Weights of a small image classifier: activation gelu.
Rows from block 3 of a small image classifier, named by matrix and row number. Rows with one number belong to one neuron. Each number is 128 + 32 x the weight over its row's rms, rounded and kept within 0 to 255. All counts start at 0. Numbers have three digits each.
After each neuron's rows are labels from the 100 images, of 14976, where the neuron reaches its highest value: "patch colour" is the nearest of a few named colours to the mean colour under the peak. Only what is clearly more common there than usual is listed. The data: stained colorectal tissue patches (NCT-CRC-HE-100K).
# fc1: MLP up (model.blocks.3.mlp.fc1.weight, 768x192), inputs 96-191
# fc2: MLP down (model.blocks.3.mlp.fc2.weight, 192x768, transposed), outputs 96-191

fc1.215:142114125154139145120103110087123124183126110116198092158120115137112132125117152093171143171106147198140113151140144136102160106165178071157107168057157123079095175133090183133129191135083077081173135106137086090063114078142138088152109142154118171139127157139088177160121120115133164128
fc2.215:154121140091126106194093116124142144117132183108066101111105207139144189117127101150128116187162150152102136152104137145147115181161117146123147107167139100114141157141119144122093166109116064105110103065165165166101076143132172107114151161122118139181091111140165101144053122088159148096
patch colour: grey

fc1.49:116122092140172096077108110109106151152115089164133161099107187145079145142111087018140125193072151107160164126133165096153099128151140068096101069126137100130103133100161130185136129150102138146118149095160095098138077102198123116149087128171142146154114167134136153164158140120174135153
fc2.49:127140085133094132137170136121164101113148145102069125125155123147119129141102164136164080149109116139180107070121177132154171139119160146092056132170139128171119118123149143097117091107116154154153115069113070076172176174137085084122152151135189139148125200099119069079105181137056142139
patch colour: brown

fc1.171:112145108099158077110141141150095082170109103134148189149156131187130126085107204157203164137055122137102129115136157113207160113140131128155092101085119114094110152115104077085095082194148089135142144091124106130158177142120119123130131161129171148145127108144127144122118091188179099148
fc2.171:153130170137167189104186096137161215206094087100064169156084092135122126146110159111135109121078151175162155171115130154131085211124151087119071131063189130192123167112127159099116094138170178139096105135109157165171161099162156113134147159127175108142127118156152140123117139148113116125
patch colour: purple

fc1.327:092145115121126147106126109157103126120120121128075132154111124152060150198138110148104147158150077128119068124171092158185075152131110097067031123156164162138086130159109123112109109159123127108144099176160099176083102141186140127134149133198109142125141169137119175115153149160132160149
fc2.327:126088106160138129076165062147142186099132154079138173152122147086155183150135162139126165130155158148099139134151158157111078168100134137152105116171122146135099114168121130096122106079142145092082118181155118142129072114218094108113116086177128140121091115127129129155196151136123098090
patch colour: white

fc1.387:081099147091135156168118190107028093117152102147095078131101075193166115107161100128138157133177124086154168093116109096126101146146049090188154109121148147107159130145141109117118089103160156126111125122110090138104172144061132159099092167076155091144165141162071128166082124155147125103
fc2.387:095128135085159113153199107087176136122090133146146134204139171062115135135119105133062105129130173138125178122136156117166150165101155142115062166126114119093117103079075115201106153106084111086130128122065153176159151133172074135110140147143142151122103181143127114141171161147099159117
patch colour: purple

fc1.634:122190165123077129102149124109108148134076118152151102103094154134195092117160156113132140144187158090148144156169137122125100159152148168123147123100144159086189125131151110128109085192118108129132123192130111148095148104110182122090135136149178158136172128081084092109171126066152104174
fc2.634:161158112138134148131147166127086113188158139125117125079162107166075104130118079147169088100137112084121131126110136111176147107093090135098096151164106106141182131182102127163151101190088171076143111147165117092123083204123125201157092099132102098116101172137134143118133160137107065125
patch colour: brown

fc1.539:152072146106150118139109054071165156121110147103137154168102117168184175085177109151130096142126200144181118098091124081107117111170140096105110077096180108079111089082086154091129155163105148153165070098098070149119129081085150108118139160161129127170197099113125106185178203053101178156
fc2.539:174172154103102155086093088134077086087155129064064124177124180136179144118121112131050148102134111147113167142091103154125131168111111129115103148209091145125146127120103080147120134156137118108144092098099114155105182124083165140083150151145174077112178107098156120073123143110148149110
patch colour: grey

fc1.193:146094182121125162133146143146119139135156124121112161097138070147148158094146104172102123079155117164100101150082187157130085152140119122147163160079105088161118152105127118132223074120102109093104115143179117117122145077114107144096159123130108175117140168126173180198164047123121167079
fc2.193:130137123160129100076124189173154118095129059155112134188130098133060139100137182074106141150170104108159123106165105132127114162120094162113114157141165153161136123079146124137146130119151152208140064136141169153114177151143126151210132195106140113099116141118151156195067110148132096138
patch colour: grey

fc1.504:164150146113120106126167146164087101143118203169093124083140122102113121156135070137086142180114122149114163136140060079126133102131144116113118110168102148090114110143170142103124138103191122089150068109149084194107148109141100110121078141162086109150164164117141124133139131110158099137
fc2.504:102139131123144122169160146124141120135125165117115042156157102155111180115131125139092091126166185088187115106154075137121088177076114193164139157090109170122129173149086150125124145144096142157115192117130068097080120133167148062128114140107073163120089108140112169165110140121081138114
patch colour: white

fc1.685:139113151119159121154125108115122147198153115132109159145092098147086170122138095120115078079087094117113126167118146142137125200173103114090126117151103120058123154113145125091151114150079082088123094090135049145132137078138152154125191136151109232133131131145150124146102122137086067067
fc2.685:153173148135161127100155111173118125122121148166149128146119080135131137095104152154100092067142167063101134162116134129173166172093139143096110106103146108127076156103170134083075138128155081099135115140116104070133121108170141152094165155119220172124111133157116144126115129136140110136
patch colour: pink

fc1.584:101144151105099126092167143122099118081125097086122044161143112102170141113093123113116080181162119151147088134119118085164094103099152127143194134167069125032133144155139115156107151164128141073168138055094132133112077118100141096126121181139115150170088086115083166146155181163167106140
fc2.584:155102185085112105150064168147115115135105073150172127109137182153103176111100085115130121130170120130158112117125095101102093068117056103128063101146101093102141186111125164165116149139129149147119127082144095130171158148153108087198112143182195119111097129146097137120121165160113115138
patch colour: white

fc1.118:078066114090144127142076111147137200135143128124104144131098127095123080090117123122080143098100099082137080152115153102163148129197094189133102125133073154061098086107103133086103150181124179149168090147121109116171133182111157098137139158053154082131103165127127162218123150103144108149
fc2.118:146128138090155096127116151082102151168154114142130089094094077105085168094100137103171150157119105206091121090188173126150058199121110143121088115126175134120160122128179104156100099105080100148127129158119162089127118195135108136117162158108163123144092106109149107136155154154197185114
patch colour: purple

fc1.117:144132122096181136148134118193119136133155096140050095156176157160085134090160131162078151080136138075164135137148163185154143171136144110081128093114134221134053082078132024095095159189164091133112120090135084133078083087054141107151121137158173095100073159109118096143104127072061149069
fc2.117:148067101204066080149100095061155179149080117105114162117126136072170066160109125135121112153089142127187106061134112173106175162081109114132101100159140108115156129133133134133122095133116202103110112157095166103125161199104162110045078078127175085163146114135142165081151118125081104156
patch colour: purple

fc1.483:067142127138144158134116131075197124118129144128077146141119088107108112126101093142158110105101131070136101088061084108098049084158122076126145079076108113166186094145117089153172125108140091153111169157180087125119137137138142046125091123163138085128163106162151135145138098132114125119
fc2.483:112080131121145120160151180192150177105106141111144102127099132169133102116096148115147128171107106173108191107148174103116155126152143126137120137158163124155107189152094180099121123143097130150087119100114152101159098149119059169099097156090135109131069093171090099085142140147164146107
patch colour: pink

fc1.521:063088167099038162119086088122145132121109124156132133121160145085133088052144125154148111150168110083175127175195164101171085151129140139133128149189102166143144172160082146086128160128180145095140144110097111128114135108117127087167116243140086103164190162137123138147124152104181171084
fc2.521:124108180077166131126108136124157161201163139102118117143131080093125106201132114138088124156083148123148168091055140139162098131158155143115081116056151139130146058144171141141048091172122147105174124166121118044144126099149141138077186126139117222196126106129098129136091096129143072052
patch colour: grey

fc1.602:161114136147139109113103125217128163212086164158073172105079120141125113111116162109108166093122153141160151121145132164097137119198182138093130099115179100120139125136154112113125131101137077150147131124176164098157103096099123168115161113141153133130103107086135079170173137187190125130
fc2.602:120124136065073145131122093135098161108116130127157133105123140164112127127185080142080118103110168129159148077070133166097139139147142152124103071143064154099115166121127143141058143153147085097133121121181100117193181146155162135125143127142171119095157076112057100144104042209128147200
patch colour: brown; purple

fc1.289:112194066080097155133179126087141111119151144185113163087139108095190147137131113087167138085109135122156094167154168152151149120129120083117085127135117083094074160142159149154127125096138150166116089129170130085030141118116136143146144152104085115187116168155105161111139118190159109124
fc2.289:108081148078176127178142159137095090170123118153135152206128154145103138097098116179088158182120150126090075116131119113110065129136133105119142113158140135131206096135127060156096056154098127144190139173131144164134119119173145168067152077091110167130120170126110091113127171123086105135
patch colour: brown

fc1.766:148139183148149148141197117126125123171159155076142106169120147077123105103112129138103113117133106136131136140184146085116128105208136105128107164143097091103115089093099112213126141132143098103106121134150104112158106105104137147116062145090163136117095102127137101178186103153162161124
fc2.766:078112127091164172120034110139113154139116120098153228119149079104133125175123123140085130110131068143103125084170155172183068132130146143135172116072130122149154131113156129162126130077100108096139119119098183138162131112104109132077073176128125157144145091145078082146138139204124143107
patch colour: white

fc1.561:170138132137131116101181133158116078137114133108151116220062112138082081084161186046126131182089102085097078178143112110092111113137130128103158102110112140140157111107113142157088075140119116113118158082169215113042140120135148086172112106068117155153128101118121161129054111126082111126
fc2.561:134095159124133196167192150056169121086112158188118170124173101137090106105065117168135111125148101135106159104102171141118124174117087098084139097148122151156119101110131151072114176120123127193105149196109110130109106122079140145074105106126128141138092115167128065167124162159136109157
patch colour: white

fc1.52:084122098154128139187091071155167151125124133120078106098117137120133147182125187169086134118112125135097137078133127091098153127146164150106096190173161177135102147143158114158188072140205074116124091125122101138142130120126129161112192140126106160162105118128088161105137177128093165088
fc2.52:120075103188155147135137096132130137160141127161134079147170145183176146067146083109153089091153144127103091102115147104165112081084099140150165122167042119135119089118121130157147107102057139140114099196127132193153161141119119087143129147119145072133130201183172127149138102099124057112
patch colour: white

fc1.71:097121152169097157096131096099162086110068115118138137093084172113103070122088140140174122100097189099173180176117147134139149072082156127106125115104132138189113154140093156170130178178196120144131101052093087101134099058139127118143115168103128159148135120223119168055144150161125090185
fc2.71:133146147152136170127172119141159041152133113150121111133172196126137106110152098143105122038138109126128109157105132123177129119158145076125116127111122053160106146164107157168115111125139093133112097174057122146131125194160144118101165153141081149117139115207115130122108074129107182063
patch colour: white

fc1.351:115152168085108089101105079137110075140127079143089096159120150142096144086118120109130152107098148158168127165139112170138137068124143175134161175161164105136136107169102124111115120145197019117079168111143129123183129084114168132103073125082138175189087117112116120130144176115132099120
fc2.351:169135126132104109155111064127087210222123085142150121166213123194087114116105171119128162141081167074160146096148133063097109137139120109118124110151105127122140117106123116163141106089177133143145164104152137112123188101150141074081104188128092078116123140130118167089112122150126094222
patch colour: purple

fc1.759:167122161131133131120096127105128097090177153106104130183095110133163063193116133166151119075043160090179129121120157129122142115099215167115095208137129135149132077141090127119082160128176201107142087126117133150077135147112163141124129120145120140141129093085151081157115153089091100156
fc2.759:108092102105107105124068117122149148155099113078142134144090089108122142151140178145207119168172175162137095111071090067072086122140068158136082127112125125134141157112146105168091142122178093142150110070089110118105102107171114087150111109094084154181118132150066113161104163151127132084
patch colour: white

fc1.691:154074154132088118103121123149132205125111067126117083149154176101089144128148161193147109160165164118123170064190168143089098112150167135165170162109102100126110095116153137104102092153145177137152133116147095147067125054151126151112133115157121136134133137111156130155121118110141137097
fc2.691:184147145107063117120113103098117100157150119100153154113108130166144109125143099185142148145116135129138101203148064119111077126122089105088081137158157107132105099142151056149176147108110122146142118078176108105124138157127097102111144092145130122154199097149136132097119147131148106105
patch colour: pink

fc1.338:153161142090152088136133097103096165136122070172130091128114188132111174111191090063162026157142119109159134161159180113076090123086147141125122198104144098140131087086116184106167121077121125065129111122138077116107123145148120107148167089106081119136172121134130118127122109130142095157
fc2.338:087152105098105138142165122148171088160149164128104096082126115163157153190116155125113121113151092091102115122112143054153119122108169096206167134166185108117155110139180182152113090108115199127098134094191071136138098118106089135077141080099149148128138178173122126114129173146175060169
patch colour: grey; brown

fc1.512:100132180100133151164108226095105154168127102115111104157159181151129115153161171172091104095143156189134111166135149129155112155180106112099144152098104155129119137144137147131112101150235113090088118166123093108110184158102131118094093122111170102175147058116168147114198117168157084138
fc2.512:148154161127124099107142146098100095204074147081190085140112160047087093141130071134127149129199145086135100123055153130092169112173133123110163114180119179091125095122148114215150119150103149116113126120066123101095143126135158106101128188118099126091130146180117130157159167096091127127
patch colour: brown

fc1.550:120114107146156154150145131094141114089147125120129107160211099190097152146150110121139136107091138153060083175103197120113115156178172074131138121080115149065159141098101136134114100140122149139084169106130099107068104215094137098090100095095143122098121140132114089170152121162188106126
fc2.550:176122155103106147148110101144122115136070164116088146164187084175119129091109094123115134131093138155110098119118084166128117156153086071127080120119125098098147056109157085109161110141123112163132161150113125149112145071060076116089160199109070142126145131080133093094149137142132147115
patch colour: brown

fc1.291:172080144093138100108129128115158145166133100096078217124091141124117147102080067154114153056068147132100120127138160156122172104147113162160131099103100131095144156102143092159130123031183086154130118169174130109156081190049135129099054136103124089118148096109153138116139134199130126153
fc2.291:055175113127195171142096189112072140183131171131171098082154110100110119130181152093114073136105152182148084146095129132142133152167163129186116123116170182077119085143131139157114112132093115144131111103140127134110136100204202087123171098124130146108106112106113086174142128138129147174
patch colour: brown

fc1.437:122109152138040132089182054115054122123102126184125131159088068132120119135101105164138195181148100121149148128139109122133139088130093111189123159118167090098154093129089111115120064136123124154134098164153128178097159124147154132150086147109170091178192133139163155093135150098132112096
fc2.437:151124117116152064123152108088158133150158079118128094172183095143120133135059140159066113125102121177091098110180131088120088140088209133125144179193085120126159087112132128126145083127156117149143142100113118183078127180131108128059126138067136129098137145173122142126146100208155117153
patch colour: pink

fc1.462:116065081163138093133192123128093194159088103138165101197092109111094099070149113102166117127114093093171184140163109104119122106093059127115097123084159136173176121172165152105157099108133110122109128201158116104140141123134102151125119116093118142137149095140167159118177108141162095161
fc2.462:120165131089130143145096147109133099114094182152148113159125088161082168139100113153062092160120144157102122151117103101149130158121112112096170104134104155129134125181081148203099125184142148127086097139167100103098134117084098195120136137144163110093126111074106132128138099144133126098
patch colour: white

fc1.391:144146127120119171187096148114168110137107169135135139154147079123118189172070155128116156149139143123187129111127089096144109166137134137122086143120177143160108085165137177147139068105071149105169144119094146086186166147181177174138098125148146087092131075155078216128091105131145065132
fc2.391:078115120202115149121119072096150073114157187124090123159087138160151154181174142130131125172134171105124163114131111122118159160083093164098124077128130116192160154132126112045106087128130050128103122132136147151133122160127107167167088106223156086106072131158139165070125114081107090150
patch colour: brown

fc1.678:128114080121069146171121127132153160141126133142098190141147149187103143100027092107116139089110076070150138176127126148161063127089120080129148174119183119141091089139132086157052122137117152076151150148189082057088160178078091124094127128094118130128187152115093155149137097130181075134
fc2.678:142067155134150148141100093119083108120116185156127070109058168170101173142150133144169131159137132196149160141138146130118143166115156075106102092080219089139183126095130159116126065080117135150092100154150170176146122107145143129121116168128124123094113109067130103074123088171164125077
patch colour: pink

fc1.638:070154133124124140122176114105119136187158141149134089147158163124151129093066118160136085110164076110086136080174125139128076136167168103196183143146183189134162129135108107089077159151085089106146145108097136146132070147128156095135231112144092117168195142114129132091135144081182117087
fc2.638:157101123152104089149199138100118118150157162104130111109148127172134131144207150151119171092156115111104125190170134128161147165099104089065078088126123105121162081130160100142118164125139169116135116134178116073147113162137090150147138135120187116158176113144186133146142134178128108113
patch colour: brown

fc1.275:218178091148194177134096144150088087143106096097145142104082155138101160118164127134171133121172133144067082215129115096174139121099095108098112116091178177089133149095092097142127095106125124134154117125156108126075110087062173147149149154054072167155067103159161163080115115136202117176
fc2.275:164083128059138115131201168144103115126137130115155160150131084168163130125096170108191143140101136146157120136150158140146077180163114122131119125079134182107159082129152131100059120087114072143115071158087110101118141054120102092148126114139151062172163138092120099110067091103163078094
patch colour: white

fc1.612:099109154097143124181126097126116144197196130112111175098138064125132103125188148133134085150124186108112149139123127141095201100098168144127092140103134124120151145084131096110191162098089088159155158082066142077136122138087155189068131074136150120097175120163142111119157142124144127138
fc2.612:072110149171121055145104078110094135085112101147148122132128153101118088129122061128111158103153119152153133140103113052092083145128090123199129111081093109150108170134171108102115113126217154110125134109129115137147095074164099133124053070152149113135138136114088149208130156148112142152
patch colour: white

fc1.637:136145190095114136122118091116132109159144111116135099091178185132145088137109123149160108191136203038120120103162090088111109141166163090095135158147128086158139132139106116077158114159187123125176129090164059187097110122180182136118078122102162146151186130136118124102181116073191165109
fc2.637:171092222102085066046088170138136146118157145159107161110170180150115117128149082087085115166168136120159109111099160141110095134187151106101123185093122124102088160122123119115111159150040107110122163157113021122161125105111151175102170088198077078081178141190093098117127141130118103128
patch colour: grey

fc1.727:115144137085093139118107154147119129087131143152126090170133080137155096078115125098094169145076094121104158065169089168159130095147144122148110124117166082133100140111156143097181131076121100179170162072093124124142075124106093167159131189129096198147128108127128087090175159149107156100
fc2.727:122160146108145073087123113146184118076073081127172143171181138058113175184164130098159158101126153149162119102167157083109164150167103133104145116125141195107110103140187161141065086148180111133122127138113119072104195139130119103127159125113140106116133130164130114163168142060125064121
patch colour: pink

fc1.292:131175119156122086171077139148128058148136151101147154141113074106055160096150131145046091097135108100105140147178204188114094100191060103128083075124179149105148115127146164144126154123175090138157144146052149104117136138140116128110098121137176098121126103161119162141179084089165164102
fc2.292:106116115104110145025140191167139181132146136225108102128178131179177138128098081138111154118132140160062102162025090116211075142173133108151178159097096126105173032112137077131143130120123113082084147098067135175169123136088159169127099122124139104113163165105118082115151126096122115095
patch colour: white

fc1.332:045093142122162111150105078143167134138109090126178123107105112134088138095077075146085172117075108175155098106136153135091064162179114191111173095119135146080105081108144083173158132112163067154152141152080165182160119087163128147130081138112163084091130119150107143131116190103114137082
fc2.332:117136143148130165176111142180126168089157157138148122163094116153148113082148109154182157061184129186095162143117090153151151143122067115127087055157153114107130105128131183121125145162086111144124175189138117147086102139086108107152109158126192075111083117116192133074070124144135154158
patch colour: white

fc1.132:155080097131126145143128163161094115131068139161129081137179104133057126155077122183129138213106113108124137115104110156115123131137148126128097103183150132115143100091084123121137178108082160144119099136132066111140185187096152087145182159152070093142128075091155177143132083057099157092
fc2.132:119124143138144138134147067110165127175113083069119172117138107098094145155127116116091078161120140148171162095115161092142117159082089129115114142111049109126140130142173130128169109093145101100166149131204132066138144142167113136120132103104213133156129176155122068091164123116136131183
patch colour: brown

fc1.524:156168121121132139101067137185119156148050084145142118108113104141119156162069133113084097100139142132194110139108123093131149148115168135111176129102072139224134178134103123080150119094167132076138030102075116113098084188142168105153083134123115128122108116133073175135146134129088148150
fc2.524:137115159178176126147151124054074158133141060097120164123149141160063183120117102143131143173102106128143113093129079122156105091153123106083116148107108177142142136133210160176137129096140082148148175093125125101108133148123088169123173144090109119134126148156106080062104130168112110104
patch colour: white

fc1.326:123164122152099063054137168119157145154142123106115117096112104103189107084145118154123159129180093139134060172153147138138096097115157117193126065156142174149095106161091173197154093205108066149144100153119160155065134123122149108139150126125081165144121157127101144116110139069181137164
fc2.326:138111143150118135131125231148132109154113186115139155153073139115158138146183194173148097091117079166127115150236157125130137129141066170128151108077113151139125155134149104122091164119086073135124140122175112168139122214095105172180123154159111119101164169067190163130183125123128140213
patch colour: purple

fc1.281:153178220171202161092177080114123105139105081112128057194117134149138164108137096124184113115132176020165116148130129137172128146162127166133163123120144156120137071099092100167103141155189080108120094138127113146128053174136129078142140161161129110091098107107149153157091095100149123117
fc2.281:162087107154099103148114157095099112181070158103173198122090154172138154142096117100112178168093173056203107123102068109082076113139126163170154142104106174137149119072135161168071138134089153060186161114079101160136155140176092120106144108130075112140142139190136184145127128155099079111
patch colour: brown

fc1.198:134160163146087095104145132105171106118111215094088111164149080160112134124126110139131135092117094144106097080173167118104076129169135090205115149155182180171209127134135135081134111148157194068139124144159145144091121113086126168138065133145147103047161209132075132098173153114114098093
fc2.198:088082075085108138098142142130156135141101146140152150095166164175153127139133102123120104100127096120098118059100118139154151190138162159092107201101135123133113143086090106123125123097106142090135108133104133176123155167160126068065186135092149153118113102128140095120137130122126144131
patch colour: white

fc1.514:123112089138157158187120091089211182139123085152135128163133134136121164137106120096177140152149136190132090192141133145138081142199123144126154145160128105128155114147000147182173147128139124127138091170095163132115135149082145076148127119169148114144116125135088099114171154168139132113
fc2.514:168119074167167138132157090146133120162142118099150116096101128123158097130075147136070117129085190113153063138139137151166114167109129171149089122127172117135145060102121094147131129070129102058083140110153150129135107158144135131123123168224138115181095136097134103171083105085150137129
patch colour: grey

fc1.257:138176157114129155159076073158152096107164189163149113160092096146165151114106082123152153149120148084072183098112130115167096168179134110066159165164108163135136124123083088151141158181157092065163154143166111192091182116133132110139101138155088126103078149148155126140076171123101084166
fc2.257:104102058142136124094140129120138163161129166130128125129081124126143135126171187145141080186158182124180090107134107158117080163093191112169118185167112174127079172155160195106154148152142153186149091107150170110129139134184146086114157141116131131132126113145151134160137176144157108066
patch colour: brown

fc1.591:083108146168133159153067132069133185112128090187169105093055065160116108102068107202134124174101031136149142099117167100135098173190165181084090113125158120081125127143089164115148079160126124123141141159098115135147186143124113119171182077156172125150119112139138144155115119150123101103
fc2.591:120079136152154112084079119159184078107111120123227164130144141126163107138088191129137170118165159120068086128142117173134165131135156121132078128119120123127142131092135182132069143131095117124125129162135138067114145107130068143127182131173069097103046116189131103119139236139143113086
patch colour: pink

fc1.73:157208085153088130170113127144105165157146099130143124189160108130134124168115082153136106153119092174187167158075088186179127139155129160065084091147190195074148127107141126173146048131154138167147161103104126098177194174139165121148174135155148142099080106133154159150127113155094108092
fc2.73:141128125172105165062124082134162154116118109131131126108169187132128150123153108128106142118121144104162085119134136158134141106109136196154124139139124127103149175118060066081073141152138124099114136106163133094172185126139096155106110176168119093125084154113193075157102139157218063134
patch colour: brown; black

fc1.231:051187066107108144091114161101129107118104156091088144092109100096123089149100113099121044082107067171094180140162113143122100138108082120122158109113153133141125113115198119094143098155169121164160108145092130193171149171143097119080157166131116171118123127084145152093184044061176141083
fc2.231:129125108097136117117125103161100147136131067164209131160165179136124107119073108164137133053158160113121111147086105159192147113097175129159138118138178131124098113098128118106116205110091100163047140105071142137123156140150117120152163131172092099124102052136086166067152121121078145163
patch colour: white

fc1.595:162119126152171150148139114075140089119065153144088145137153081138135126182094114164103136116104149116120183123142132138201068159130097052089148170124111145110057141120133112180115105096090119169122132132177082059049159176072138099094095186156156075113076142172138123101167169125175074152
fc2.595:173128141121128171135141122149125185137161105140081139095099118131166130150104102154189102138137132187217095130127093080088160095157154138153135168112140117086154139081121179150132086100148147100165102077134159147146098092110167156162082112076105152115134105122172115140069065171069111138
patch colour: pink

fc1.471:108134111098120127104134149093140110114123168124106148156153137208090129088144150155156184100086169088188182102120161163201179074188078111159034110151126072164113079142192105077167126125188149108076127105136119111165112147145158094124088089104112171033101079122125126153167155151164125140
fc2.471:129178091147200128111143186108179114152168120135174153113071112112188074145133131157166129111113095178076103114202071136103080122132216094122111109148093150155103233151113090087115134136143090101119113132123098158116163117080115099103141110104115100102118181140120090094156149147110114133
patch colour: pink

fc1.492:185161111108178111087097176105175170113107143161141136106078109084160129186121069113139103154133167130140088179153157161100122092142114066110142110098186102118113104104140111105164166144118124173114126139123124148150160119102124180218176132116129126182143224087176145135112174146149073134
fc2.492:106112134121168141114174119131129150149142109157138122064128168166089170120079116175099080110155093115086145094120135127148113146111121080145090101109117089178170167113174076112105035138147154118119139132105147081158130109136164135126088164134135123123038139118066060103098127071119116156
patch colour: pink

fc1.123:115168119172128136096153126181122120113108077156121171173178132159128143151173099100107068113134094164126163147121106188079138183171098136099177208149132117155127060174104100126135096130127070125150105114186139146169098114092128143087093088127168149130102089112205184151174130066128133118
fc2.123:128101156153109224169154083127107065180103174167078065104125114169139138103125106155148146135083130084121130142140127086162075101091116128174101132164227150080127202101155125139106159174115140132094111135076157118046138135050126085185171147093127131076144109131095154065123110154071161120
patch colour: grey

fc1.46:061125118171129145159158102154133190114090107099087169096186127161138172125129110082149170164154139145177100132141116162157119113143078080128099109117119109130143131131163125107118085165127122142135158053139175099144155165132105148123065086116055116162118092119094174147138172163141149142
fc2.46:129119154123092136172125092166138161088119129187099085127097111128170151114108102138164132094164127136116098101116113132120145052110108122158093149084151169076112084085100156149159119073144030031129170145174163117085086138146127102119152094129145113122145109099115100114100152135150113163
patch colour: pink

fc1.402:122127159152125142144131164093162082110097083063068120154114150107150167113148175165114123151168062156194088119134125116168094111170134134140134106033147108132068144118093114142090098097123145088043135088115149111106110125090142103121167161220132148083165151155099088143097203068169172137
fc2.402:091155149085162108128105141039185142094086176131157097120087131141095133169063058083111092129209144153102131148065055094085095130149108120133159094152103183134088130129129080112146109170137107132107100080103120117167161102164139155137130127134117165108180124124130162135170132096119133133
patch colour: brown

fc1.468:064148113135117150172064182079110189081212154157127151103137078141180133113158124124119168132029118096122155168137121155079106186180152137076149154055129159101119166153147098195102072050188107055121143182105109180106166152176165124159111125159069102087101138111116142132132120130124161107
fc2.468:031182117154174087165134133191152160150100128144143147111173090139087072137130157142117132081147163122117182138127121154154177141081169122121111114172133121076122108134112134205151165170123165157143113200037105103061131153152107160058181200128134143119145143132114162163117111126197159165
patch colour: white

fc1.204:121132145110152145171146132065082132131160152081055115156184121119126103203121133091120144148153145103141168151112136116123126071096149121138088095119144192078162127193102194149160121185152122113133082206080056124113143106097135096144136093162141167135165145084174124176151126093126087074
fc2.204:065107138156103110125129087148171213136163178125124127173109162177138135140155100142180128095129112157091182153105167163134186124138135171104149130119099143189101097128164135097093109153111134078099118099165180120068150143121140131055189142127146122115131151100177184120114182110121121122
patch colour: grey

fc1.256:150159156142193122186167131136101179109166126067155144147141099229118085113090096097120135125103076189138194154137136057151171090134106116118106144120141095147196130132158101151164086128090163131094128147122092132127187142091129152115095154093069107084160090132138139157181106107117129127
fc2.256:078129124133128195174153109131147112083144169152167079147102085119145137129117128132109109104090118164126123160105152093193117194110183151175115112153149094193129102138095133083141150086129091100123153153166133132080128137140118062195157145177130165131118139131154116114117095166165148100
patch colour: purple